{"text_encoder_norm": "rmsnorm", "text_encoder_parallel_block": true, "residual_init": "zero_last", "precondition_frequency": 32, "cautious_weight_decay": true, "final_lr_fraction": 0.1, "warmup_steps": 370}
Rows from block 4 of the image encoder of a small contrastive image-text model, named by matrix and row number. Rows with one number belong to one channel. Each number is 128 + 32 x the weight over its row's rms, rounded and kept within 0 to 255. All counts start at 0. After the name is the row's rms in percent of the matrix's.
After each channel's rows are labels from the 100 images, of 14976, where the channel reaches its highest value: "patch colour" is the nearest of a few named colours to the mean colour under the peak. Only what is clearly more common there than usual is listed. The data: regions of photos with short descriptions (Visual Genome).
# convs0: first 3x3 conv (encoder.blocks.4.convs.0.weight, 240x240x3x3, each kernel summed), inputs 0-119
# convs1: second 3x3 conv (encoder.blocks.4.convs.1.weight, 240x240x3x3, transposed, each kernel summed), outputs 0-119

convs0.58 095 [109  86 104  65 119 130 112 115 102 132 144 107 114 169 116 144 196 151 129 175 119 135 113  65 124 103  80 128 107  84 140  89  63  80 132 126 140  95 150  92 118 148 126 162 151 104 113 120 136 100 115 169  93 129 189 136 117 157  93 172 158  66  99 146 105  78 128 137 135 115 162 156 209 143 120 116 160 158 162 139 102 109 128 181 119  72 148  41 131 168 112 132 168 117 181 181 110 186  81 113 113 107 147 108 166 150  84 150  73 101 134 178  85 172 121  82 193 112 101 137]
convs1.58 092 [146  72 159 165 138  68  87 142  76 120  96 111 186 134  66 110 128  43 152 116 188 124 185 125 142 151 144 139 148 117 104 135  42  80 125 109 141 162 130 127  92 177 177 129  93 156 111  90 142 122  60 140 119 130 148 186 123  77 107 164 153 129  96 148 107 124 129  84 144  75 127 125  95 113  94 122  96 142 137 140 154  95 133  88 130  31  93  88 141  59 154 118 183 133 151  88 117 110 171  82 145 111  94 136 129 123  72  84  59 146 148  89 142 139 150 110  62 110 109 145]
patch colour: black

convs0.137 104 [117 145  86 139  90 117 145 209  85 142 128 148  97 169 148 132 125 153 112 136 125  85 122 157 112 107 132 125 190 150 166 109 109 186 137 165 148 122 109 187  98 127 202 110 117 158 145 101  86 132  94 115  75 142  80  85 114 193 117 196  79 109 168 109 148 126 130 139 129 111 136 132  84 148 104 175  97 201 154 134  98 146 127 123 183 125 145  93 160 131 106 137 128 134  77 173 135 110 171 118  83 136 117 184  51 149 123  60 113 103  76 111  81  50  93 123 117 162 114 138]
convs1.137 101 [247 158 126 136 186 125 118 157  95 151 178 116 142 205 149 126 137 124  84 131 110  83 110 155 135 147 160 126 137 101 147 101 121 139 102 116 146 158 139 141 118 125 105 112  76 141 146 114 144 133 132  97  82 118 133 144 103 141  79 154  63 162 134 185 210 171 105 155 194 103 160  92 107  91 143 133 180 126 122  84  73 135  93  74 139 195 169 140 170 148  57 184 111 134  80  79 150 140 121 185 158 112 136 128 100 108 169 166  95  99 145 157 131 122 124 160 119 141 104 140]
patch colour: grey

convs0.91 092 [ 64 134  91 162 154 131 140 150  81 121 133 102 111 118 151 175 107  54 152  73 116 114 108 186 145 154 157  33 100 153 147 191  72 117  96 130 131 105 155 167 150 162 121 183 134 144 100 152 116 110 158  89 154 168 149  69  94 122 140 116 114 120 136 154 120  83 113  37  88 144 146 155 149 127 156 104 103 110 193  65 131 128  85 150 123 102 114 144 157 160 145  59 173 106  89 132 147 120 147 110 153 136  99 124 130 108 120 110 142  47  43 129  92  38 100 151  48 103 112 149]
convs1.91 090 [138 132 118 172  90 141  71 156 141 164 138 151 160 220 123 150 129 153 166  95 137 125 117 120 123 161 100 138 157 127  95 119 135 124 108 132 105 113 136  91 151  57 120 126  50  74 144 151 178  86 120  82 122 126 126 133 117 160 197 127 153 181 146  91 142 147  92 102 144  92  82  66 123 146 156 103 204 134 121  93 177  99 152 110  77 153  80 147 138 192 134 170 169 126 130 162 165  90 126 127 141 162 139 159  24 162 166 144 128 138  87 158 111 124 136 119  66 159 118 141]
patch colour: black

convs0.153 100 [ 99 123 187 116 172 158 129 152  57 142  76 100 152 144  95 236  41 198 139 139 135 105 112 107  36 150 120 143 135 164 115 175  71 162 179  82 144 122 104 179 146 135 125 134 112 105 121  95 164 136 120 142 110 126  71 110 141 215 104 134 117  77  89 122 127 145  89 150 135 208  81 126 153 124 146 142  50 136 137 174 141 156 141 126 155 133  58 131 145 130 123 162  81  73 125 124 174 137 147 140 165 151 108 131 147  96 139  90 151 136 105 112  87 137 134 124 161 150 146 108]
convs1.153 105 [ 97 168 139 100 125 162 138  88  93  96  87 163  98 141  93 130  64 158 117 152  83 147 104 120  66 155 128 125 112 110 114 143 109 178 214  35 140 178 127 124 104 111 110 119 154 105 123 156 146 113  88 109 176 130 145 114  92 133 104 145 120 175  88 137 116 119 130 124  98  88 122 134 119 115  57 150 163  90 104  98  95 113  93 111 181  90  92 164 129 142 110 157 122 117 145 110 229 174 137 134 102 136 139 102 165 119  92 162 192 223  83 145 110 122  95 177 120 109 125 103]
patch colour: grey

convs0.156 090 [ 77 132 116  49  98 117 137 121  87 153  94 140 157 115 154 158 112  81 152 139 119 107 126 120 116 115 121 154 136 170 164  89  92 160 175 163 190 129  89  70  92 119 140 172  99 119 124 165 132 113  94  91  85  67 121 131 152 162  92 121 160  75  99 105 152 122 141  93 137  57 207 154 144 122 142 101  80 102 155 174 102 128  84 176 143  35 126 131 135 168 149 135 171 141 141 155 187 159  98 133 134 177 138  94 122 183 102 140 158 105 143 136 159  60 114 112  97 174 148 122]
convs1.156 091 [191 103 107 161 178 128 133 142 104 178 135 164 153 131  90 106 142 130 119 178 129 121 122  79  68 199 138 142 186 124 116  95  97 110 120  72 134 175 184 113 155 154 120 144 150 176 156 154  49  82 196  97 126 181  87  88 131 145 153  85 120 116  92 128 133 125  99  73 139 147 125 156 113 152 166 151 137 101 119 139 110 145 119 126 107  97 131 109 197  70 152  95 115 133 127  75 162  99 137  75 182 119 122 150 153 174 150  82 111 174 100  77 161 132 116 124  54 127 131 122]
patch colour: black

convs0.131 095 [219  98 139  85  95 125 119  88 134 148 111 116 136 180 121 177  87 137 119 139 161 136 135 151 138 154 172 101 159 150 136  66 127 103 119 114 132 151  86 157  85 128 124 110 119 139 107 154 151  55  71 162 150  80 177 158 122 126  83 105 118 154 128 154 112 129 109 125  98  91 105 161  74 173 108  68 113 185 130 105 161 199 122  82 107 217 151 130 104 129 179  81  98 189 181 176  99  79 116 149 160 106 129 134  99 162 112  94 116  95 110 108 102 145 177 128 171 113 109  81]
convs1.131 096 [112  92 145 140 120 154 121 159 131 135 159 118  72 195 131 126  77 133 197 172  80 179 142 167 186 175 127 108 184 129  89 128 102 162 119  74 141 122 135  88 163 143 134 144 182 122 154 199 169 136 123  98 124 170 164 187 169 144 182 141  64 137 100 127 126 136  79 201 132 119 138 140 104 127 120  65 150 115 138 166 113 153 140 159 116 134 196  44 120 187  86 107 110 210 114  81 178 142 106 138 109 123 101 167 109 113 136 161 146  41 174 138 141 155 106 135 167 154 141 149]
patch colour: black

convs0.96 090 [147  78 159 138 117  97 122 142 143  90 141 156 202  80 114 143  99 142 141 121 137 111 119 117  89 168 187  99 129  92  89 113 102 125 135 139 142 158  79 168 114 130  81 141 103  74  97 145 131 108 227 100  94  98 121 229 122 174  95  97  92 128 120 133 112  88 122 170 110 164 175  58 112 129 126  90 189 131  88  91  82  88  84 148  97  81 123 146 154 118 143 176 160  91 114 128 107 134  91 110  91 151  97  83 104  95 175 114  93  96 132 100 142 110 159 149 105 130 143 121]
convs1.96 095 [117 141 158 137 154 159 137 107 120 132 151 143 182 231 108 154 219 233 122  83 135 123  92 110 104  81 136 111 103  96 138 107 123 149 108 107 121 125 140 155 106  81 111 103 174 120  99 130 141 100 152 131 122 105 138 164 142 144 114 102 102 168  96 137 139 134 159 168 172 189 149 134  96  97 172 109  80 124  94 173 122 147 134 161 200 166 148 103 130 134 174 219 190 124 125 139 144 138 160 127 101  97 161 146 131  88  49 186 117 111 108 115 135  70  83 155 114 108 133 133]
patch colour: grey

convs0.67 099 [143 139  83 108 132  85 127 140  91  84  51 144 157  73 134  90 132 133 115 220 162 135 129 158 128 167 110  63  91 151  85 147 150  88 105 157 140  99 136 136 155 125 198 180 152 126 100 161 151 139 153 105 172 159  96 109  88 132 132 178 172 174 103 126 147  67 123  82 121 193  90 137  87 196 152 142 106 166 121 150 167 135 165 190 111 112 118 114 130 122 136 104 146 121 147 132  92 169  74  62 119 146 114 134  89 136 123  87 125 127 183 173 160  70  98  93  93 160 139 187]
convs1.67 096 [ 74 103 138 144  56 106 177 138  90 164 119 150 118  81 134 144 134 168 148 120 153 139 112 152 156 181 164 159  99 136  84 135 217 132  99 165 132 129  84 154 143 109 195 125 109 132 115 177  92 140 148  71  69  91 129 218 172 124 143 126 159 163 136 139 115 184 135 116  84 131  90  82 129 110 138 106 148 144 129  94 144 123 134 169 109 129 141 121 143 148 165 139 203 140 149 132  79 110  91 112 136 146  69 164 105  97  53 127 132 118 120 151 130 129 199 126  92 117 173  79]
patch colour: black

convs0.197 117 [130  94  91 148 126 140  84 147 205 120 100 135 162  85 182 181 108 105 124  87 144  78 130 109 115 121 152 168 133 168  83 103  94 108 158 104 127 120 160 107 141 173 124 131 132 109 119 139 156 135 164 147 162 145 111 201 122 148 158 116 106 205 123 136 123 132 156  88  72 112  81 102 105  27 108 149 114 116 163 120  80 149 107 108 179 188 124 158 108  74  78 124 153 144 121  88 129 118  89 167 110  66 139  94 127  63 161 125 154  94 136 112 151 127 130 138 154  89 129 105]
convs1.197 117 [ 95 155  78 142 159 147 150 180 175 128  63 151 146 169 142  33  85  90  97 147  98 141  68 139 105  89  84 162 129 115  68 166 157 157  76  95 113 152  69 145  89 122 118 111 140 135 100 155 121 124 173 167 132 160 118  95  83 131 109  61 161  73 108  92 130 140 167 129 134  96 135 153 120  99 114 103  98  79  96 131  94 178  72 115 134 116  87 130 164 110 179  64 132 120 131 149 107 179 126 143 131 153 156 152 124 191 126 102 144 147  71  92 142 114  88 152 180 111 101  53]
patch colour: grey

convs0.216 095 [159 100 111 123 125 101 122 160 110 102  79 111 149 175  75 134 116 114  93 127  79  68 129 112  82 161 105 142 109 135 178 118 115 139 171 107  58 126  72  95 141  82 128 127 101 126 112 103  87  98 159 117 108 112  97 117  94 110 105  80 110 129 156 134 132 119 157 169 172 133 161 143 103 172 142 154 115 109 106  63 123 161 119  58 119 128  89 147 200 128  93 122 173 158 117 143 183  81 117 179  94 114 128  67 201  79 103 175  79 120 101 125 134 144 128 154  99 126  90 143]
convs1.216 100 [123  86 107 139 122 113 123 170 196 155 159 134 141 154  86 158 122 164 155 157  98 130 134 126 102 159 131 150  77 144 154 125 155 130 122  91 123 113  92 168 103 157 161 116 144 146 128  78  99 115 107 154 165 115 103  90  98  50  76 153 133 129  67  99 127 120 204 149  58 121 202  95 123 135 140 165 119 132 101 125 106 134 183  88 165 107  94 156 114 163 112 148 144  70 135 148 108  67 175 132 117 142 138 101 191 116  58 110 108 146 168  92 138  70 240 145 129 129 145 105]
patch colour: grey

convs0.214 096 [159 105  41 106 102 179 156 163 154 151 114 117 112 130 110  96  84 127 163 141  71 142 151  97 108 120 126 171  55  96 155 109 123  89 186 122  61  56  99  78 109 150 146 174 127 122  92 182 143 118 134  75 120 167 146 186 124 106 155 114 108 174  78 140 105 142  99 172 139 211  96 147 145 178  98 102 159 144 136 124 132  50 107  53 125 128  99 100 157 118  85 153 108 145 137 151 157  97 126 138  73  45 100 148 179  80 142 128 114 151 161 144 126 193 113 195  92 103 116 109]
convs1.214 092 [143 173 122 138  96 176 147 106 116 127 194 123  75 168  65 133 101 175  59 102 185 151 134 173 154 147 137 183 174 149 154  71 119 131 172 158  90  97 140 150 117 144 115 184 102 138 122 126 112 164  94 110 125 191  69 104  96 101 175 135 127 135  89 140 118 105 162 108 115 119 104 128 210 147  86 112 102 122  85 238 139 116 147 102 144 111 206 149 121 123 163 165 172 136 144 205 167 188 110 166 207 115 199 180 122 164 124 133 134  96 121  90 100 170 154 152 129  84  96 114]
patch colour: black

convs0.99 108 [ 96 125 165 125  98 112 118 147 151 175 133 137 181 114  95 113 110 141 119 105 121  97  95  89 118 160 129 166 119 115  77  95  80 108 104  94 154 117 111 107 147  91 139 123 114 171 105  43 107 180 135 127 170 183 137 120 168  81 147 175 188 136 169 125  95 126 105 120 128 113 150 174 146 174 145 149 128 167 109 167 110 119 134  78 110 131 136  72 122 176 116 104 139 185 108 167  79 128 135 195 118 103 112 189 138 108 131 151 106 109 151 150  65 139 155 157  98 158 163 122]
convs1.99 099 [ 92 124 131 200 125  90 136 107  75 170  76 183 103 150 154 141  60 192 104 140 149 110 156 121 125 193  88 123 187 138 158 121 152 128  83 134 147 145 123 194  82 149 112 189 121 108 119 194 113 201 141 171 151 130 130 140 153  95 118 184 156 136 120 140 148 108  94 146 193 105 118 179 123 152 190  95 136 132 141 133 123 154  90 126 138  98 125 102 143 138 136 113 130 155 139 157 114 179 120 116 118 100  83 163 140  71 117 181 147 102 122 129 115 157  91 149  89  55 104 138]
patch colour: black