config.yaml
dataset: "regions of photos with short descriptions (Visual Genome)"
train_examples: 203450
embed_dim: 256
encoder_norm: "batchnorm"
text_encoder_causal: false
text_encoder_positions: "learned"
optimizer: "soap"
beta2: 0.999
epochs: 4.7
adamw_weight_decay_other_params: 0
Rows from block 2 of the text encoder of a small contrastive image-text model, named by matrix and row number. Rows with one number belong to one neuron. Each number is 128 + 32 x the weight over its row's rms, rounded and kept within 0 to 255. All counts start at 0. Numbers have three digits each.
After each neuron's rows are labels from the 100 texts, of 14976, where the neuron reaches its highest value: "tokens" is the input token at the peak. Only what is clearly more common there than usual is listed. The data: regions of photos with short descriptions (Visual Genome).
# fc1: MLP up (text_encoder.blocks.2.mlp.fc1.weight, 1024x256), inputs 0-127
# fc2: MLP down (text_encoder.blocks.2.mlp.fc2.weight, 256x1024, transposed), outputs 0-127

fc1.170:139150107126148142103100191122172091031118078115123147188125065095129097096122059184147158090159113126160129193183112162153156087123166110157116122110106151085135129119077169169114115098161089170181113155095158128137082122137101030152135177148147136151211098120069151099132153151110117090168168137104129133129137081120104155154144101135095178128131163157137150153092222096131155108167
fc2.170:118080116104133124139163047108157119220159115083118168074162146142112147062172146147092137109107075153121182094185116125128081136094142157128119135116132143115107146146109140172087096122081094160126139134136077131124140158180110148090155129111124076093126094154135106079110124180128102156197146151104150071220152106147195136122133149153103102144141145095123068116152117175070084170108
tokens: "is"

fc1.363:118129166164143106091124126124103152180121136157082132157125168128092142117137157124094091165080115118116121144156158132150170192131171157143074132071056099093116128128160096154103081180094121127139145082091149113123055136112118131096119158068180143148133180059143084125140134178133137055142133111147104141166177162136072084169121143073109110132128115110108101131117167192173175098118
fc2.363:153138140113135163170115086200112137150157057087189133164150100100109142140132117085099191128101091131146124121138157102184110099099111148147192135132100089081181093092112093111176057131143094085113096155115102166138144068130173121117089171143135123117090188106139165148091111132095119127138113126065159122157127110134115147099111170140094057144134177118055107143139124093107108117148
tokens: "purple"

fc1.447:108131104140118100123119139136140090129132102145103101124133139129140105212068120095123118105117108097115182112139103143125043155132138172118096084088128195102093130142207148121095117046085161161133051066162139146122136132115144123152089172079145108139105136122186127112115123144148098108081158123123140198118141133097168195101089093128177117172056124161112167091094168142105081108091
fc2.447:096163134110094141131070097121114128106190162067100104092134120108141113138079111106142152170114099066122123153111132108152091061136153157121113057112161085118142118169183124134166165138060080215123185113158107087112134095108166140083131194138100192131100094160134031100175151087065154148121133162105108154188108142168134144057123065101150149150106145122079099152176104150148099193123
tokens: "is"; "covered"; "on"

fc1.101:150096143088204111198097178126135145129116118171117124181133132141150118141170137150153091112211150179108115133110109125119184115115142171205140131092140183158113116125139116129089086113104146180124106138123127089169116132098146103089161094126112101159203051109119186101135067120128147143135109137151146164107149134110163110134094140090178116111115110137077089162127101102120142093122
fc2.101:125127136112137155122129196143130153172087105022141178115052142154151176194154122154135080129123124169122109173103142160138129173114118049181139157127122179170164102067182191134134093076168119153130105142120143189115141125188090165098149088109069156089152098161135232141096111052166090069170170134149146144126107134114123098134133157141115119134145111104144077080129183094122156180168
tokens: "on"; "person"

fc1.502:155121126149168164152120120143146129124096094168104107114107121124139142186168119145113155157146216124102094125109095093114154158108136111164079127145080103085127149147150149121110028077138131060069139120065109160149160139186170143113170111089147111141187104077119143136081128169103134163136099122157108124095079158097101178063068184116115158051111137090140122156126137155141175060126
fc2.502:119104097150200154168080150156106139117119128164092079133170137165172153150121117097127149140039126221128105096105127066138171121115124176085070130098152113150135119138171089139127113140140173129066138118125129150177131182163123157131136114142088100151140190135155042117107127122073078077118122184115144136093114173131124126118072087209121119120180175122179157130136144095170122138112
tokens: "purple"

fc1.439:137101092103184134120122110070130139097155119144099113185134159071121108095149127121150126075166110188150095107171112148086168134123121126084100147117093164117175127115157082155150080054159110136143157110107070167121121134113129101181127070142160124114153142120118158129113150115088094120094130151152068114088138117134180153080100139114110125111115204061146093121081144160059129092122
fc2.439:126116101125121149208103108153117061189107160154162129111178167129097189120157190142135153132047104075146127115100132117125151079105168075084082136152154122119157059131170144155125159138138109100098148147132110141150139136151072155059198144123086156126059124127109185151096111124148080125158159121135110129189117132084115098125200105156097160142138127173195150193078138151154135135117
tokens: "wearing"; "with"; "dressed"; "suit"

fc1.81:076123100143161147089114063175167162175138162101118114110177127120107113118093099079142110132138130132140091124134096190126189179127169108168052185100078058096150105131154166132148102088066160125113132113099095111163121152116104044079124145091115101116102177136187119097136138096174142123147131114115156174124150138142141136134080166137138091068068127121116092164071199167141191128122
fc2.81:094124144143165107112156183071111108087141126188166053114119137147136183117140142243101148116169148165153108158160145091094097131081150132135145066126138159106129176166130061107155164109140166073117121151115152111137149141090112160139119082186123115125162129133099116176137116127120135120061103139166117120120132148159134133134105157159131155138162123112109118118104091117069147109085
tokens: "on"; "striped"

fc1.153:138137101058129135159106066144090093124157095081105097122154108103117165083180133190122155139207137139109098137235082127142142096115145107138119100099115095086112113135089154156156074122113048099111099162116075130178147093087157062094131150140183170109117118127131129180141132162201085089135097139127165122067166145094132114083205138176130172090124130150125116120118131126113134126144
fc2.153:180120166215121101114129140104170081119072183158134095210160104122130060139164091124175117162132129121096128102094105170101056139116135113090102135124160100167114084181121068116180130202150161138173096074120137155072141110104134119158125123201173126176190148161187122138076132140145136110100107091129128157136110146121152123127166162098155113134126101076117106116096143143140082152120
tokens: "high"

fc1.116:126139144098082112215095122097168101078135099062116162138128100110129137082135135154188149072171100105128100113088131112098062149169080154103118107107100123111091180139110119137107155130092139130160135164125053119140112102175161107126149132204069069171095143152077098103176179165115139144078105146115138123133176123186146144089087073106129122074138157208112181115124111086111195117102
fc2.116:154153132164120141131113134114146143128129142167069075070075101157144128146147130158117106115135099105221147146099066147114111133134170136178166124127135123129113090167218154130103168126102227112097126158126132121175126066149161120094134125097144140124120156159099114099122141173130122117154197141142138172144120113056170167097153148062114147196093127123090083133108147087162109097071
tokens: "is"

fc1.723:144093135134123139120112088091146095106184125066177099136162112147113160093157094145087106137147082135175071106241145101150130116141156168042115129153150067139107138138119184177100154108176115107122112067128103176140144086131198066095169149116110128152103176143149136138126146162149138143087132122115129150102170118076122172136105204055178104161045147139108158142130065180184088082091
fc2.723:140120186137086144201167097221182126118138127110114080126166107108104176165174080139153151097153135108177150086134073103063138147132153132163122152091143143144118147097158168105157164083117095128167183108119157124153107189154107108160131114155117139098147148106087146112209146100162126113140125144113146215164124127164144148092125070111119163121185120191138163205122145124074111137169
tokens: "on"

fc1.673:117092147137117161152184132083110181125148166121115104120159143158121111115146085133129208079095110124117131154201087213140182133149086157146100124106114082154118188087135172149064110118190126128104117136117159132147165137141133153151174109134087126142149137092150119082149137132144120083122188101134123153143119133121123119092088080086126094218192143121179107182122126123087113124147
fc2.673:098128157119106113172072081133137156083148091094150163099115112129084076142115112100144146162089140133122145084101184084116091124104140156180136113101132131107093150132134167158111122113101171095142162115165153147062095039111100119145091185107135138120175115128090127140123128112137087101154208148147062145137131102141113117170124146122130169097090091147135078078068139133112221144128
tokens: "wearing"; "head"; "has"

fc1.601:153183117160114156119161112117140147089066113184104154179157196121115124130134102114125117148096099144120059135203136067090103090115120178150135097170107098102143144136226104167118085098200049115106120164081166106132142140083143120154082095140143125133144115046155127093087140159192084143108141119155169222125103125166166133108128151078117102133192137149179100117088160122141111095108
fc2.601:155157109162074143148077076148142090181115183168125159094148092096131154078107109138120125151090123131121107196162114134109145123188130134099109116148091159153081101152126107165140101115210126102116135141126111097148148142155096158100145091149084095093126102083053106141069114158080132125121187107126161109100122115113110108135139156146158075124110164128122129203112140104105137113108
tokens: "wearing"; "large"; "pants"; "man"

fc1.160:114106163185071129208115127112138091163160129171182138143212074148109104124178148139119116108135134154148200080135138179191126121165180098134104108153131139066136107121082156122147135159091138143116145115150108134092148122142136089136174128146135116126178159121115183095108109162204136104147142119043134138219147112126135098117163163115134141081165177120077192145125114120144092161099
fc2.160:137159115110124112168102089135052108130175107088186117063123125111139157106137185106152165173160165114104071171141131095124123144162096181131068162125100166177093137095141097194130117152087126168192142136146152088078083168041108067123201106132170153087099140132118131142127070206137112094151139102127143091102129087102132115152135189135093139148091141148111145165171162129123150108129
tokens: "bus"; "on"

fc1.20:140125144072163109149145077073138119096173136100166146141121114143113130174119128126200168126132043157171080174108204145144155110114111127138132098141084123111162188078104122148145075151122138170142096133143110050117093067102122115134120112154150107124079089099149149128051181111142143104130129106090157089115111107089073122153077123121185155094061157057156113155159177126138161113113
fc2.20:123186131102158210160098110124124075142111141139164145028123134110116137170129080102154102141080137117124157150135166116160137083161129168168101141140111115112093150118099109087100158195142103143112143120118163078149163097130151134136166142115105138090163188104156136131090152164141164080152119057082128156130136085130149098135055132111147154117073138116151184177136141142104156135116
tokens: "bus"; "letters"; "double"

fc1.516:132107159140130151144135093098099113112125065154146108140173184117152105090135092076070139134111129186141176109166155105069146193163113137141158109132091151172131164137080143107189141123143113103144136107132145128054090165123123124147199123095097087102131108123108113097197160121117165156089078070155130156109158112152136089125107111117118148085128114185126058054069093169172156119084
fc2.516:158132161137148105106114170125124144135135129090086160144092136124122155159141161175209125214146157083121098132097130205103174056124139107120071131093157130100186157086133129165073138173110120144065074183128105102197138121109136134087135157144118201138152153109089114153075093179100111103132118128113097139092076127154116126144119165116133128145154089191137142135188178107128112185186
tokens: "purple"

fc1.70:210097160117118110131110177094149146087098090177110105157065140166126065147153115107128126161136134162136076117126163122144134121075101106143133197077110159076079111077108169155124106200133125110053168179133080118131122184125100115116168080088132127114152145124125187104102186128146161114148103155051155160111131119145103172182146101109152155165130142114126144111191159131162113079104
fc2.70:119128111110135073148123115157104127155123149063170132119056154124111112143193113131183108136154105083131138215158100112136137164108077116040220118137119110118084110114185161154107124144122087133130124155129090134153137103090164177148168134163136159130109191150139178088142118143145086132185151138126119137082085151109168137163112133101103153141218146139115135108221123134139145110111
tokens: "wearing"; "horse"; "suit"; "on"

fc1.628:166103113086091109158149123091159164144118080113148149120175161152134158096093143132149113125141121083202103158134117134131132131117128101191124167088121140157129128111112139103128078098064125159122148136170126063114152094100108069127196179122081140084079100179133093130182103122160111086104088129131117169132147164142105133157141113146133147081073178100141182150146163144120128157152
fc2.628:183090131139109131106131113165114084134105157178113068107142146127126143135132129138092126157175139175123147089101154125157106153121145080153124122139141140153135174095187135111131131143112139107150125112093129101142182059148142183120119211149097093098175132099136129119126110102107149188126145109108105124138177171178140128163159120125129123117140154116167103129051085107207103177152
tokens: "is"; "color"

fc1.367:091135077105108086194086184113129156110122158090093175090103156147108183125142132145181174148182110175151144119120143118189156114132131131127107105119116118141121202040181106113141148020081173079080156160112117081058139140142086162150165169129049086152161148120109180092131144162096125139119188134142163101117160148173113152107121155194176149145183117138095074142162145148148131129086
fc2.367:119089149154091170123096134176150211095088120226173085159156191133134113108157088115106139124148096170142103158086125150133153120178178128183090152140142122139154114108155115114139128176116088159099173116086110120077103157133111198132153122072128174158120099161130067109168141139138147115146070081090113085116129047111170105102134146151155117106083143091110171119073169101073098137086
tokens: "is"; "two"; "with"; "right"

fc1.13:140087142136126106165105112107087113186141166189145107173156168074102109123168123147114130044150153152116159099182111121135169147093104054191022157137094067139139112156090133147097105109097114158065135148091099108106125197167169134114138145097130078167195131122108164055149117112101119089134129094163103119128064110139135101159095112081085112096121137132137137150145145111129151134129
fc2.13:117125143146148164103147173127150123127163083094096152092076128137141175170148151107138168106147127109135120129042133106168071142091191143153172168138102138132111125126161080195159124150089140104159165161192141148166138094196163111191163119143138085069095136125141127115124153160128193196142129103105120128177198078152177113085150084122104076125160140155109123100115147107132161136148
tokens: "purple"

fc1.757:136166172152080082145192152104182145063126159147108160126147070095118142126133113119096123150143138122174115107136170142139177099146128156118054047082116099135152105148129163123114115130121151104052046123126123115193149158130170101177127148101105125122140115138123153147117140136113095091144097096079126142075111074210179116092107164114128148119105088140092126142097127121164137101118
fc2.757:081170171151091135191184113126172107095126143169124080111103160088154135204111170111128147107121116121158108113090120159110159097161106172109175106130150074110109132128178172092107163194104126138162072088199148071197090156111192088145132085138134132156111123181158126084105104136119129134161124127128103177147092174089182128094137142119155111074101121145093170091202116140121094156096
tokens: "bus"; "and"; "street"; "road"

fc1.655:184142123078105103143142125124104114067086070166117149163155117139113173114166098189158123106123093091102133161194081173082122117080052138066125147097086112146119085073121174137119121158164170171141115132150131104152114102129206100116139128137131095135065123078100105083155142168138144112088162127103162164062157094152092143094142142142173098138134142204119084146150127127127140120088
fc2.655:102131122175114149129115117164104159169153083130104116073141213072135114066167132088138119101172164125131160119120139141167133130121173136158086132133144131106118168165110102088142116134084110079146124090110107132150201165076104100189137126150110128118115085171136075129029116127166164095129125141167119115162118156134130111126120145133130187095096152082093123122059129130117146133149
tokens: "is"; "has"